Rows from block 7 of the image encoder, named by matrix and row number. Rows with one number belong to one attention dimension. Each number is 128 + 32 x the weight over its row's rms, rounded and kept within 0 to 255. All counts start at 0. After the name is the row's rms in percent of the matrix's.
# v: attention value (encoder.blocks.7.attn.v.weight, 192x192), inputs 128-191
# proj: attention output (encoder.blocks.7.attn.proj.weight, 192x192, transposed), outputs 128-191
v.9 102 [143 121 106 131 135 154 149 112  94 152 200  77  92 112 104 213 147 130 114 128 191 126 155  82 139  85  61 147 155 117  68 165 152 149 168 161 173 186 126 145 109  90 105  77 123 131 110 119 143 107 150 139 110 118  55 112 141 136 156 113 105 153 162 110]
proj.9 095 [148 105 142  96 118 103 110 136 140 152  98 153 169 117 115  72 127 119 168 142  68 121 118 115 131 171 194 107 130 157 182 139 126 124  76  84 131  50 144 118 116 145 139 179 180 122 120 157  98 122 133 105 170 147 148 151 112 161  74 158 106 120  84  86]
v.10 098 [ 85 165 180 114 160 138 120 154 113 128  64  97 117 128 143 142 116 173 123  95 174 167 146 140  89 180 155 132 163  80  60 172 140 101 156 136 161 116  98  69 148  97  78 127 149 139 134 118 158 147 240 119  86 131 116  95 111  83 154  71 173 139 138 135]
proj.10 101 [142 128  68 119 144  70 111 100 157 143 158 132 127  99 110 136 164  72 124 176  91 129 140 150 153 102  91 180  81 147 160 112 137 185  82 117  91 115  89 157  61 152 175 120  99 163 116 167 111 111  70 144 148 141 118 156 145 179 108 151 116 111  98 155]
v.11 095 [147 111 132 133  63 109 106 158 161 133 117 100 111 127 106 110 137 170 165 133 113  67 119 128  95 108 128 154 123  93  85 164  71 188  91 117 158 110 128 196 110 149 190 118 126 110 180 127 117 135 158 146 152 144 104 148 189 120  90 102 124  71 164 120]
proj.11 104 [128 150 118 110 219 153 123 107 112 109 129 150 124 143 131 142 139 137  90 128 170 188 173 124 194 119 146 149 136 138 148  89 170  67 167 152 115 118 183 108 120 140  65 156 102 177 103 163 146  99 100  97  82 136 144  74  65  98 155 170 113 145  96 114]
v.12 099 [129  85 126 120 104  94  93  80 136 120 110  96  97 192 113 160 145 119 173 126  89 144 159 125 171  66 135 188 148 104 118 178 125 103 147 112  57 152 143 168  91 149 108 116 115 136 182 141 124 136 179 170 206 118 116 156  86  93 106 138 123  84 104  99]
proj.12 099 [143 154 124 111 158 162 143 191  92 148 161 163 144 109 121  95 143  95 147 156 199 100  94 128 108 161 129  82 132 132 129 102 135 118 133 145 220 131 153 123 196 112 137 108 166 101  50 137 147  90  57 109  72 136 123 143 136 149 133 152  98 170 145 133]
v.13 087 [ 91 179 128 167 163 141 117 135 107 177 188 107 133  63 139 106 159 146 115 107 159  33 146 119  97 124 110 188 115 111 144 149 112 116  96 120 105 131  94 160  83 122 111 163 157 161  88  55 144 149 156 153 167 104 149  93 124  81 146 126 124 198 140 139]
proj.13 088 [120  96  82 115  89 145 110 154 115 104 110 105 113 186 134 156 124 137 116  89  99 213 116 164 139 148 116  97 156 123 135 137 140 186 134 115 145 124 155  66 161  98 151 120 113 114 183 217  85 102 112 114 102 172 110 159 114 145 107 103 138  46 113 117]
v.14 091 [117 132  89 148 146 151 185 141 135 157 197 146 145 104 112 120 145 150 142 128 141 161 130 104 123 168  79 114 183 142 166  73 165 108 135 143 186 112  67 102 133 163  88  89 145 140 165  98 188 142 116 148 150  99 169 109  94 114  75 167 103 130  96 151]
proj.14 090 [133 172 143 122 102 115 105 101 150 114  68  75  82 141 139 137 144 137 146 134 128 114 128 128 160  67 157 100  12 121 110 148  69 136 131 117  75 134 154 157  94  85 181 164 122 102 132 146  91 131 109 172  91 128 101 167 152 124 198  94 180 144 155 108]
v.15 106 [127 123 130 103 153 148 110 147  98 152 187 104 125 159  85 181 126 108 126 152 155 143 144 127 164 117  23 160 166 128 118 156 201  76  78 156 173 146  83 100  75  60  66 106 152 128  80 177 102 131 139 165 148 129 109  98  64  46  87 132 126 184  63 126]
proj.15 109 [187 131  97 159  89 134 108 146 158 118  70 116 146 136 109  71 147 135 200 128 130 133 108 104 107 128 219  67  94 123 160 102  87 152 171  84  69  80 153 135 150 117 189 128 138  87 148 102 195 153  75 133 141 143 159 179 134 196 172 119 133 124 216  89]
v.16 106 [110 211 156 104 145 165 145 156  90 136 144  84  66 132 166 113  87 115 140 116 136 144 155 120 133 139 112 122 119 143 151 146 116  96 118 156 132 113 152 103  98 193 128 134 147 148  71  94 119 101 159 112 115 173 105 155 147 114  96  79 132 108 124 106]
proj.16 104 [126  83  93 155 102  95 114 117 161  91 119 183 235 195  73 139 181 180 125 114 153 145 129 122 139  94 131 167 126 104 125 102 100 151 133 109 122 128  84 126 157  47 105 112 131 132 150 155 134 124 106 107 141 100 148 110  99 143 145 131 107 152 116 128]
v.17 086 [139 194  88 132  82 102 194 143  99 144  93 139 174 180 140 120 161 155 117  98 123 179 158 175  88 117 156  95 100 134 103 145 127 123 101 113 197 208 129 138  91 108 170  83 115 148 155  97 102 109 128 141 103  85 106 136  96 165 133 105 125 117 171 136]
proj.17 087 [ 77 108 166 133 164 151  91 167 150 152 174 125  90  84  88 106 110 109 125 113 121  87 125  84 135 158 110 144 200 136 158 118 137 135 146 128  82  62 140 133 153 135  88 134 106 110  94 140 126 165 143 100 151 135 149 127 180  81 121 111 103 139  69 111]
v.18 099 [162 135 136 142  68 143 150 130 162 116  85 132 130 118 139 213 135 127 194 124 116 129  94 156 113  70 187  91  48 134 157  99 138 108 111 101 124 109 175 132 110 101 131 164 146 151 146 155 166  58 156  93  71 143 136 184 125 187 182  96 119 137 104 135]
proj.18 092 [ 59 113 106  93 186  69 152 106 101 135 164 102 114 142 132  85 130 130  92  97 154 154 134 150 169 145  86 146 198 105  89 200 108 155 152  80 109 142  64 141 148 127  95 100 111  91 116 105  66 155 115 193 155 148 140 131 132  69  86 129 121 116 118 111]
v.19 104 [128 123 171 191 112 197 158 109 159 149  85 139 171 141 173  85 124 107 145 138  69  91 146 162 107 120 121 126 165 139 138 144 155 167  77 113 197 166 120 144 111  98 107 144 106 105 123 129 104 110 108 149 105 163 131 133 180 156  86 160  90 147 114 144]
proj.19 097 [120 135 102  78 148  66  94 144  98 127 162 106  73  92 124 181 124 144  93 150 176 174 125 115 129 165 128 144 129 150 102 105  64  74 171 147  60 102 148 136 168 129 152 139 166  89 178 124 154 183 126 113 133 100 131 130  93 133 164 115 177 115 135 112]
v.20 121 [124 106 141 112 161 143  74  87 150  93 183 224 113 174 152  87 121 119 125 115  77 191  88  98 144 148 102 113 142 109 153  98 130 163 157  90 117 158 153  99 150 111 110 102 104 165 110  98 156 170 121  55 114  67 150  94 128 129 110 148 117 110 135 150]
proj.20 107 [164 140 133 102  97 102 193 178 124 128 103  27 141 110  81 160 167 101 117 131 148  54 109 149  80 117 136 124 111 117 122 147 147 113 116 141 150  95  85 133  81 147 125 106  99 104 151 180  87  74 140 165 135 181 107 108 135 111 151 109 132 130 123 134]
v.21 087 [ 78 130 110 114 154 166  59 174 141 133 143 119 158 139 118  84 111  96  96 114 101  95 179  95  67 115 146 111 128 144 129  37 111 149 101 143 125 143 187 122 114  77 129 138 152 129 118 167 144 109  94 142  63 130 145 142 130 143  81 119  73 113 102 110]
proj.21 093 [134 109 141 169  89  92 158 109 114 101 117 133  95 110 159 148 164 166 135 155 154 200  95 158 194 144  96 154 112 112 143 230 112 134 183 134 127 117 105 133 150 195 131 113 102 139 125 103 125 119 172 123 173 164 109 103  99 134 190 151 161 138 165 132]
v.22 100 [150 132 126  85 129  45 162 109 123 123 113 110 129 156 144 133 130 148  76 142  57  99 170 134  89 128 138 189 107  93 128 137 106 161 170 125 145 171  79 133 142 105 120 196 110 179 100  71 161 109 141 115 108 100 114  59 186 141  84 106 143  98 130 107]
proj.22 100 [ 96 131 129 140 126 221  74 112 164 136 171 114 138 112  98 159 120 119 182 110 188 220 109 139 151 122  82  76 107 145 138 134 153 100  73 142  97  93 113 120 110 182 126  46 151  84 150 184  69 177  90 125 189 153 109 159  69 117 168 130 108  98 107 145]
v.23 091 [161 155 117  92  92 165 186 138  85 118 135  95 164  66 162 159 149 106 169 161 121 148 120 108 131 120  95 107 184 146 109 144 116 110  83  98 205 198 209  74 144 116 105 162 136 115 102 111 129  98 165 128 177 119 112 107 119 103 129  83 119 128 109 130]
proj.23 098 [128  99 142 149 169  85 109 113 158 152 103 148 117 155  73 134 122 147 112  91 124 111 142 161 140 160 167 146  90  91 173 142 172 152 145 159  99  57  46 155 112 125 128 112 113  80 144 124 122 131 106 139 100 133 131 160 162 183 135 131  87 169 106 136]
v.24 100 [147 147 126 151  96 168 125  77 157 157 193  45 121 114 164 112 225 102 103  96 162 129 125  58 117 149 159 117 117 101 143 157 127 128  86 139 131  64 137 137 110 150 125  80  99 133 116  73 107  94 153  93 139 138 165 151 134  95 124 155 116 152 169 157]
proj.24 110 [147  61 135  84 166  84  92 176 100 134  82 170 134 108 160 152  28 175 179 139  99 136 123 203 113 108  99 131 160 151  83 114 112 152 115  94 140 155 133 114 158 105 130 181 135  99 144 189 155 111 135 159 110  96 119 148 122 142 113  97 172 104  94  97]
v.25 105 [ 86 155 195 110 132 134 121 137 108 164 143 141 181 121 132 101 172 119 107 101  77 177 110 102  89 129 123  58 136 156 179 139  76 126  48 109 167 138 170 152 113  93 124  68 127 152  98 155  94  96  98  83  82 155 110  96 152 136  62 104 115 105 122 176]
proj.25 100 [136 112  83 141  56 137 153 163 115 100 120  95  85 118 116 133 142 138 153 130 192 106 143 157 146 143 149 141 142  98  56  99 134  97 201 125 108 129  97  70 160 175 130 185 128 111 150 118 165 124 108 172 175 127 157 183  90  94 223 137  82 150 157 112]
v.26 109 [120  44 163 158 105 115  78 148 166  83 100 195 115  73 112 144  96 155 150 146 103  91  73 149 166 122 132 195 173 160 164 125 174 183 151 141 106 107 159  98 170 192  94 133 117 122 147 118  93 141  83  49 146 173 158 100 141 172 103 134 147 132  91 110]
proj.26 095 [150 200  73  80 146 138 194  82  94 142 186  61 127 203 142 164 121 110  84 125 125 159 149 140 134 125 106  79  63 101 131 132  97  71 113 142 125 127 122 167  95  76 198 131 163  99 119 145 132 141 124 209  82  99 111 149 124  88 145 133  76 105 171 138]
v.27 105 [ 87 125 117  67 126 121 179 137 111 139 140  59 108  67  93 179 133  96 168 174 146 120 180 150 112  94 118 181  89 123  82 124 109 101 112 155 117 126 146 159 152 186 135  94 143 183 191  51 144 201 125 125 141 149  66 116 124 115 136 139 111  77 106  77]
proj.27 108 [106 154 147 173 123 152  85 137 143 127 127 154 155 191 180  88 144 146  83  98 147 130  90 142 136 127  95  76 125 136 181  95 137 108 148 132 143  94 134 118 154 132 125 133 143  77  61 208 129  15 139 137 112  85 151 118 111 132  92  96 141 147 141 169]
v.28 091 [ 97 128 159 132 148 125  99  69 170 140 119 135 134 102 170 160 150 172 115 116 142  57  80 168 141 101 150 139 125 137 154 157 143 126  65  96 110 105 130 160  86  69 110 135 167 156  93 121 136 134  71  95 108 170 128  85 161 168 147 109 159 102 133 128]
proj.28 087 [172 123 103  91 113 148 130 148  78  93 114 109 109 159 131  95 102  79 105 167 148 197 149 102 129 122  91 101 130  80  57 114 146 136 169 142 135 120 114  99 149 190 170 173  98 124 164 107 147 119 148 152 131  97 108 186 101 115 127 142 108 111 105 152]
v.29 077 [178 167 169 122 121  86  86 165  72 108 141 156  97 114 144 135 129 137 140 153 131 146 115 163 172 118  61 178 178 154 121 147  83 112 197 166 130 180 148  89  87 194 111 138  88 135 130  71 125 100 101 175 153 157 111 104 125 132  91 162  83 148 177 115]
proj.29 082 [101 167  59 144 105 170 148 117 154 116 125 110 184 154 119 106 115 146 120  53  62 151 118 102 111 122 191 122 102 117 138 127 124  88  86 104 152 137 140 150 147  82 149 123 159 106  94 180 155 168 151  69 117 115 170 147 129 109 189  72 156 133  84 113]
v.30 105 [ 91  91 115 126 115 130 101 157  83 156 109  40 134 105 143  76 115 128 122 101 160 118 101 116  86  68  62 161 141 101 127 139 144 145 173 127 149 112 108 119 165 115 135 136 118 129 136 149  97 111 118 109  91 106  71 127 105  63 138 136 139 167 192 166]
proj.30 103 [176 150 127 116 130 136 136  78 199 157 162 192 100 128 128 136 136 113 164 157 103 147 160 124 168 178 197 143 125 153 129 118  78 133  88 139 104 168 144  94 110 160 156 123 150  61 142 118 161 104 181 167 165 108 172 154 155 209 133  98 106  73  87 113]
v.31 093 [128 142 132 132 156 158 140 129 141 134 154 130 126 147  87 156 122 203 130 121 125 118 118 144 128 147 167  88 161 178 136 120 145 129  22 111 161 159 152 120 144  77 120 104 115 171 105 151  99 131 129  66 115 128 162 127 116 129 140  85  83 124 137 220]
proj.31 098 [169 110 137 109 127 109 133 154  96 125 100 153 128 115 148 110 128  59  95 150 126 105 106 105 105 128  90 140 123  40  96 141 149 122 209 136 116  95 137 161 140  96 128 162  85  95 123  81 171 104 103 165 119 143 148 142 140 100 147 172 119 153 112  70]
v.32 091 [101 111 133 138  99  78  72  52  84 119 159 185  86 161 117 186 160 144 145 121 155 162  98 170 144  74 128 148  86 185 172 182 154 116 104 111 134 135 112 105 190 161 160  93 172 145  83 109 162 127 146 145  99 103 111 127 123 104 133 150  64  96 145 124]
proj.32 091 [150 143 169 109 174 157 200 189 167 181 134  89 149 130  97  43 120 111 107 163 133  77 181  91 105 198 120 128 141  95 113 102  98 126 130 114  82 138 160 193  90 141 126 214 121 130 128 116  99 171 126 125 122 117 116 153 140 124 131 155 136 135 137  85]
v.33 089 [115 101 133 165 118 148  99 153  94  94 109 132 137 113 151 131 161 125 153 177 143 146  47 139 110 121 126 111 149 106 112  82 157  84 122 109  71 159 154  90 113 171  78 129 158 141 150 119 139 160 148 121  97  96 154 148  73 122 162 141 141 151  79 140]
proj.33 099 [113 140  98 138 152  76 179 128 171 125 175 111 118 147 138 130 124 106 126  63  79 135 138 153 143 133 123 172  93 158 166 175  76 170 177 139 195 104 143 162  95  76 174 108 129 155  83 155  97 145  98 136 123 155 109 119 141 139  90 146  84 128 184 122]
v.34 105 [130 105 140 110  92 170 133  67 107 125 154 159 131 184  99 170 142 142 122  74 126 134 162 162 159 120 108 118 182  88 114 206  82 107 119 117 122 143 111 163 121 137 158 150 174  87 119 105 140 130 148 176  84 116 128 108 133 113 155 174 159 168 170  99]
proj.34 095 [161 179 122 152 158  83 134 145 133 166 101 130  95 110 150  99 150 107 113 196 137  63 108 122 121 134 174  88 108 154 123  72 161 128 161 153 157 114 129 107 163 137  94 132 101 189 105 152 129 137  79  77  94 116 145 163 116  89 108 105  77 112 126 122]
v.35 081 [ 94 125 145 146 190 101 183  82 129 140 155 153 138 121  51 137 152 159 131 105 151 138 131 174  95 114 144 104 112  64 134  73 153 105 118 116 129 159 112 135 146 114 127 124 101 163 151  60 138 164  52 144 121 136  79 180 131 109 130 190  99 143 156  96]
proj.35 084 [106 120  89 130  70 157  94 165 124 111 128 127 138 175 201 104 134  94 128 147  93  92 158 109 170 137 141 106 151 176 142 174  55 131 111 141 142 126 149  91 135 184  85  79 190  91 103 196 151 112 156 129 163 133 149  96 112 105 125  96 115 123  93 112]
v.36 088 [157 144 111 137  80 107  99 112  75 153 112  93 109 142 174 122 163 103 141 107  79 104 147  88 173  93 130 170  92 150 139 180 176 145  74 178 160 106 154 117 132 122 134 148  98  81 145  70 107  92 192 160 129 193 138  91 156 106  98 135  69 134 136 131]
proj.36 093 [153 132 128 112 186 137 155 132 150 123 147 136 149 129  71 166  87 191 149 147 150 173  73 146 105 150  55 103 178 115 128 120 134 100 136  78  81 152  66 138  90 140 129  93 151 132 119 162 121 138  94  89 148  59 109 161 129 123 156 119 153 112 140 152]
v.37 108 [ 92 115 102 116 134 121 110  74  69 180 151 153  90 121 101 138 125 118 148 147 100 142 130 119 108 147 130  97 147 130 129 132  67 139 120 126  64 142 114 109 126 123 139 172 117 121 138 152 165 152  58  66 128 111 122 105  87 126 173 195 136 106 186 108]
proj.37 101 [106 126 124 167 173 156 159 187 163  81  81 145 129 129 127  88 147 128 115 147 167 112 173 116 111  89 104 156 112 115 157 158 180 115 182 150 145  94 141  66 120  81 111  53 142 141 125  86 121 130 198 157 150 112  91 104 152 121 118  41  97 130 106 146]
v.38 102 [109 165 171 140 147  83 157  94 134 175 154  89 116  91 162 130 159 191 118 116 138 132 120 166 119 155 151 165 128 146  88 108  94  88 125 166 195 147 181 155 172  95 176  98 131 133  79 163 142 142 102 139 139 165 117 142 128  56  73  88 121  99 159 140]
proj.38 108 [132 110 130  96 111 151  93 106 122 115  97 131 147 140  58 126  76  64 119 119 149  64 148  98 135  98  96  91 125 142 198 138 164 206  94  85  72 151  86  89 105 162  59 153 138  80 189  72 129  84 126 109 112 133 133 148 159 173 149 165 153 151 122 126]
v.39 120 [ 59 118 135 176 152 125 134 122 180 170  93  80 127  96 118 128  80 155 119 140  96 141 104 161 126 147 137 123 151 123 125  99  85  56 170 123 141 173  92 113 101 115 163 122 134 110 127 157 179 136 117 113 190 171 163 134 114 112 113 120 157 177 131 112]
proj.39 100 [210 141 100 127  98 109 140 158  97 105 110 190 114 123 133 137 145  89 129 119 194 139 111 151 122 111 117 137  95 115 142 119 176 177 135 143 122  98 161 120 162 124 100 162 138 106 136  80 111 110 156 164  57 103 114  93 161 204 163 102 152  85 113 149]
v.40 084 [160 150 111 149 148 138 140 142 101 136 164 118 176 192 164  68 112  78  98 151 152 112 152  95 146 105 117  75 103 105 140 103 123  73 147 126 138 157 132 149  50 134 110 126 136 105 101 190 122 141  66 113  85  72 150 109 126 104 102 145 168 103 107  81]
proj.40 088 [107 123 121 128 134 150 103 140 164  93 118  96  91  90 101 138 128 173 137  81  71 136  88 166 115 144 196 141 124 125 115 146 116 188 117 115  90 110 170 107 185 141 142 163  89 124 172  33 102 110 196 131 172 149 135 123 140 135 126 113 100 157 122 156]
v.41 106 [124 180 111 154 144 156  62  62  81 108  92 195 111 146 120 158 149 132 100 123  95  80  86 129 149 119 126 160 122 120 148 139 159 181 154 153 123  81 108 115 140 115  87 127 139 147  54  98 160 137 150 114  85 162 127 135 122  80 160 210 142 157 134 102]
proj.41 103 [122  94 147  90 149 100 135 173 170 104 200  81 169 122 134  75 137  96 111 143 154 165 138 131  82 146  88 124 116 123 110 135 104  98  89 134  87 142 115 128 133 137 194 108 103 134 187 125  80 126 107 101 165  90 136  86 146 138  74  38 103  86 167 163]
v.42 097 [134 124 154 122 115 168 109 141 109 154 123 165 104 117 189 116 176 138 119 128 127 123 108 148 117  97  86 156 182 111 145 102  89 139 166 133 121 199 159 162 140 174 138 118 165  80 119  77 153 113 154 163 129 107 180 113 152 136 107 154  71 138  87 152]
proj.42 106 [181 164 148 145 166  73 132  97 106 142 139  93 139 153  81 172  91 105 106 107 140 101 137 141 145 139 151 140  91 163 181 180 141 116  87 101 104  79 122 125 113 145 156 101 126 145 132 187  77 150 116  56 110 146 106 124  93 107 142 152 122 106 172 111]
v.43 115 [110 117 102  95  67 182 147 187 131 157 162 143 162 112  85 105 110  96  79  59 118 178 127 149 186 132  79 127 196 109 155 129  72 133  95 133 107 140  84 156 116 148 110 103 179  90  94  90 172 137  56  84 159 115 125 111 159 142 134 156 135 128 150  82]
proj.43 121 [133 131 149 180 206  81 124  80 100 110 117 124  61 166 161 173 173 120 115 177 163  89 103 133 123  82 185  89 109 136 119 137 148 125 146 154 147 107 168  62 148 149 119 148  76 147 165 163  99 137 200 171  98 135 111 124  99 102 142 145 113 145 120 159]
v.44 115 [143 148 160 169 123 176 154 167 155 149  85  72 106 103 179  99 108 138 139  97 150 116 104 146 140  66  90 166 153 151 166  81 109 149 159 137 169 149  70 119 143 100 159  77 123  89 203 117 139 118 157 123 137 137 147 101 159 150  98 131 144 168 117 152]
proj.44 104 [146 114 109 100 166  45 139  84  92  84 131 127 141 120  79 180 140 135 137 147 117 155 118 142 141 208 147 144 105  91 152 150 174  81  90 126  98  98 173 165  87 146 114 193 134 138  46  82 134 114 121 161 109 108  89 164 175 107 165 127 140 146 145  81]
v.45 104 [140 145 107  99  80 107 102 111 137  84 162 126 181 121 163 102 202  91 125 127 160  92 163  89 126 135 160 197 127 164 117 113 141  99 179 125  93 113 174 172 117 150 134 100 124  88 151 155  99 150 103 119 121 101 137 135 135 105 119  89 146  63 128  96]
proj.45 101 [122  80 130 150 125 195 188 122 119 186 100 125 104 171  61 136  77 175 152 137  88 140 107 142 169 103 134  83 113 117 169 147 138 163  95 125 125 154  80 122 144  96 139 123 115 145 144  80 154  98 175 145 122 119 107 129 141 142 144 164 105 202 110 193]
v.46 123 [133  85 134 135 119 174  91 113  59 136 121  60 105 163 122 174 138 101 114 156 113  90  81  84 169 128 165  33 125  53 105 153 120  79 125 124 167 153 112  88  85 145  99 158 159 116 158 135 167 160  96 122 125  89 196  85 116  88 138 218 152 140 118  70]
proj.46 115 [155 184  91  89 110 100 171 136 191 127 150 161 130 101 171  76 149 161 141  84 148 167 158 186 111 162  96 196 135 171 141 137 167 185 150 130 128 141 124 133 137 121 117 131  72 128 118  97  77  65 148 135 134 129  75 142 150 177 107  45 109 128 127 126]
v.47 097 [161 187  75 135 161  91 126  62 164 133 138 105 135 123 137 102 116 110 144 141 116 135 133  86 126 104 114  95 105 164 122 159 147 116 103 174 109 164 140 151 114 118 158 150 163 160  50 180 105 100  98 133  75 166  90 100 131 160  80 145 149 175 139 165]
proj.47 094 [ 71  89 158 144 141 177 125 165 101 113 114 140 102 112 122 155  97 134  96  94  67 111 111 134 133 149 135 163 104 121 142 119 118 207 123  82 120  57 118  94  90 102 114 134 131 133 173 112 120 106 145  93 201  77 178 151 123  79 161 109  82 100 151 108]
v.48 095 [158  90 141 139 104 147 125 155  92 173 155  64 191  92 148 138 143 173 124 175 102 131 164  87 141 162 125 109  40 133 118  78  90 123 159 152 159 158 136 124 137 107 116 110 128 149 131 153 194  33 149 128 180 145 135 193 133 100 186  99  83 124 116 148]
proj.48 098 [ 93 179 145  95 107 111  84  94 168 108 151 184 106 134 123 164 120  97 125 126 146 146  90 187 119 114 125 143 206 115 141 161 145 151 104 103  83 118 148 186 118 172 110 169 129 136 176  86  76 189 142 134  64 132 125  79 103 155  68 161 182 136 118 154]
v.49 098 [159 102  78 127  51 140 136 134 204  66 131 133 169 107 142  87  92 205 112 118 119  79 124 114 133 123 149 104  80 117 118 135 154 121  96 109 169  84 117 101 110 132 100 158 151 140  88 125 130 101 126 104 107 143 142 145 133 154 104  73 178 112  91 192]
proj.49 103 [112 154 204 148 189 139 108 105  53 124  96  95 119 145 135 197 156  48 126 149 103 173 106 141 128 106 101 160 145 126 127 117 127 125 152 132  74 201 144 162 164  81 136 128  94 156 139 142 115 154 148 152 156 130 109 136  95  78 159 190  89 133 198 110]
v.50 098 [120 108  87 154  73  85 175 138 171 117 123 112  75 128 103 113  82  98  72 161  95 116  87  97 123 107 160 136 167 106 122 118 121 124 137 133  97  73 143 141 194 132 153 160  63 103 166 102 121 155 107 128 145 119 112 108 127 116 100 143 135  98 143 138]
proj.50 101 [122 137 157  83 155 173  89 127  93 108 100 114 168 106 156 135 147 157 131  83 158  99 156 169 135 145 124 126  73 154 100 120 156  76 146 138 116 136 137  76 127 112 156 118 220  86  76 161 116 109 119 139 174 153 147 161 134 128 131 124 105 114 161 156]
v.51 098 [130 148 125 106 140  97 142 113 156 164 117 153 142 109 125 139  87  95 143 124 116  63  94 179 117 201 113 111 144 196 164 146 131 155  90 205 150 179 139 133 145  76 163  80 171 138 123 156 113 114  88 129 143 116 131 103 137 170  42 125 150 119 131 187]
proj.51 097 [155 127 161 172  91 199 116 131 115 116 129 134 102 148 130 106 112 205 114 113 125 165 151  87 146  86 129 150 135  70 121  82 149 103 132  82 113  96 124 122  96 123 128 198 115 124  98 102 149 113 132 100  82 158 142 176 150  92 214 156 101 121 104  82]
v.52 097 [110  73 109 100 126 109 102  84 153 107 114  94 119  39 158 122 129 129 141 158 142 114 131 116 137 170  95 121  87 117  83  64 184 118 130 166 147 120 147 157  94 133  90 113 134 177 124 126 177  60 102  96  77 219 169  95 134 115 156 162  58 128 129 108]
proj.52 094 [101 189 130 160 128 124 137 136  96 155 123 161 110 186 106 137 118 103 143  89  90 155 123 122 129 100 114 136 169 135 161 179  49 154 107 109 132 120 150 109 131 162 174 159 119  94 128 130  98 182 135 174 111  66  80 168 113 102 127 133 180 123 128 159]
v.53 097 [ 83 107 164 101  89 102 166 130 169 161 108  50 133  74 216 114 125 109  95 150 130 115  92 118 136 190 150 130 103 182 148 118 113 135  96 150 161 111 188  96 157 114 154 151  92 102 165 130 114 100  89 167 165 109 163 156 167 118 117  84  96 129 127 203]
proj.53 100 [174 138 113 171 121 209  91  96  99 124 149 195 113 164  88 114  74 159  99 113 124 114 137 139 116 142  84 147 142  67 146 115 130 126 188  98  90 164 107 170 118 138 141 128 166 107 116 151 141 141 161 132  77 144 122 114 125 142 173 182 142 121 126 113]
v.54 101 [ 68  80  82 120  97 149 118  97 150 139  91 103 181 127 131 122 106 136  76 149  82 166  90  56 133 133 144 104  85 112 166 126 198  50 124 115 147 126 132  91  90 166 147 184 132  86 143 131 133  96 118 109 106 116 165 131  98 104 179 188 105  94 104 136]
proj.54 108 [141 122 160 120 131 129 131 165  80 105 144 158 104 136 100 121 139  75 183 104 155 119 163 180 130 141 129 162 122 112 129 111  66 196 158 137  82 117 170 131 161  83 118 112 128 165 149 125  98 191 150 139 200 122 113 149 185 163 106  45 118 115 140 175]
v.55 096 [105 142 104 172 137 117 118 187 111 115 136 105 120  78 125 110  96 143 148 151 160  71 100 126 184 181 136 111 120 118 167 110 104 113 140 127  94 110 144  80 152  75  87 123 168 133  90 132 113 109 133 146 141 128 119 143  56 171 160 157 145 157 163 177]
proj.55 094 [111 135 149  95 110 130 141  65 152 149 147 119 135 177 153 135 154 113 132 125 106 189 129 133  71  68 115 191 105  89  98 103 133 190 128 127 137 182 155 153 111 158 202 113  94 111 144 126 155 133 117 117 108 159 132 143 169 134 159  66  81  70 163 134]
v.56 093 [139 127 103  59 143  82 150 174 114 124 121 102  90 131  88 104  77 135 118 182 153  87 188 104  67  88 119 169 110 191 138 113 152 130 107  90  84 123 170 166 127 118 148 136 138 154 160 136 125 148 174  57 107 128 152 134  99 107 119 125 179  93 137 151]
proj.56 095 [130 159 131 186 118 175  91 133 185 166 151 150 185 151 138 120 129 133 126  83  98 122 106 134 179 158 136 109 109  99 161 118 131 123 142 136 143 100  91  99 170 143  79 135 137 123 107  83 165  95  62 152 189 127 125 123 176 138 158 135  93 140 105  92]
v.57 098 [142 124 101 142 137 149 101 168 165 132 110 135 147 111 135  93 140  91 117 115 163  75 141  79 114 146 124  79 146  98 119 124 164  70 144  99  63 157 148  99 217 150 117 174 134 140 160 139 108 146 129 176 145 141 186 127  67 143 136 116 109 115 127 138]
proj.57 094 [112 112 126 108 123 133 190 104 115 104 122 127  91 148 136 139 140 137 108 161 133 142 131 162 129 115 121 218 104 165 161 127 115 190 135 177 148  93  81 171  60 108 178 107 119 129 102  99 150  79  84  75 153 109  68 118 215 108  84 161 143 132 146 141]
v.58 107 [111  97 161 129 132 148 104 169 121 138  95 150 152 142 196 135 164 118 141  75 140 169 119 130 150 113  90  99 248 113 122 149 127 148 134 109 107 161 100 111 131 102 108  90  91  82 133 110 125 141 147  99 124 120  98 130 118 119 114 130 159 161 148 108]
proj.58 112 [188 148  88 127 124  73 113  89 110 108 147 103 101 126  72 148 104 150 104 182 134  97 162 109  93 156 163 129  23 131 115 128 105 108 111 123 166 115 193 120 120 138 146 149 152 126 127 156 146 125 114 166  67 139 146 139 155 151 126  77  73 124 132 170]
v.59 122 [121 108 182 138 136 152  97 122  99 150 115 106 155 177 174  67 140 111 140 165 126 135 175 164  79 113 181  77 171 119 184 119  90 125 152 165  78 167 156 106 174 127 154  70 123  54 223  95 118 131 146 140 128 148 135 174 138 150 114  62 153 122  88 155]
proj.59 113 [156 148  83 118 125 115 102 117 156  83 155 158 120  79  91 203 140 154 117  98 158 122 112 139 157 153  62 175  86 159 100 155 152 126 107 117 194  67 115 157 102 134 115 144  86 158  48 173 150 128 116  93 106 108 143 103 112 116 109 168  90 125 117  95]
v.60 101 [141 160  45 155 129 109 144  95  73 137 107 168  77  64 189  96 170 100 182 164  73 137 118 154 146 103  49 107 139  96 115 172  80 106 178 108 110 118 174 103 107 150 112 110  84 159  78 116 145 125  94  94 182 189 172 118 137 113 181 107 116 128 176  79]
proj.60 106 [116 144 187  71 124 137 117 141 162  97 139  59 171 218  67 176 120 144 138  37 133  94 159  98 140 132 180 132 139 177 144 111 152 154  73 133 181 122  69 150 144 103 119 108 176  74 159 141 108 127 184 139  78  94 131 124 130 117  54 151 160 130  82 153]
v.61 100 [117  89 133 138  95 110 155 113 131 154 139 143  56 139  96 121 115 101  92 126 192  78  87 122 168 157 132 123 136 115 138 141 184 162 175 116 169  73  60 127  56 137  87 148 146 134  92 159 143 125 114 139 147 100 165 135  99 116 140 172 168 132 162 105]
proj.61 101 [150 143 119  90 149 106 106 142 134  87 117 144 194 107 133  85 115 172 178 105  69 200 156 114 126 133 158 137 147 148 139 117  87  88 113 108 113 195 160 160 184 122 178 121 120 171 155  46 111 156 144 104 119 178  96 110 122 122 112 121  87  99 103 103]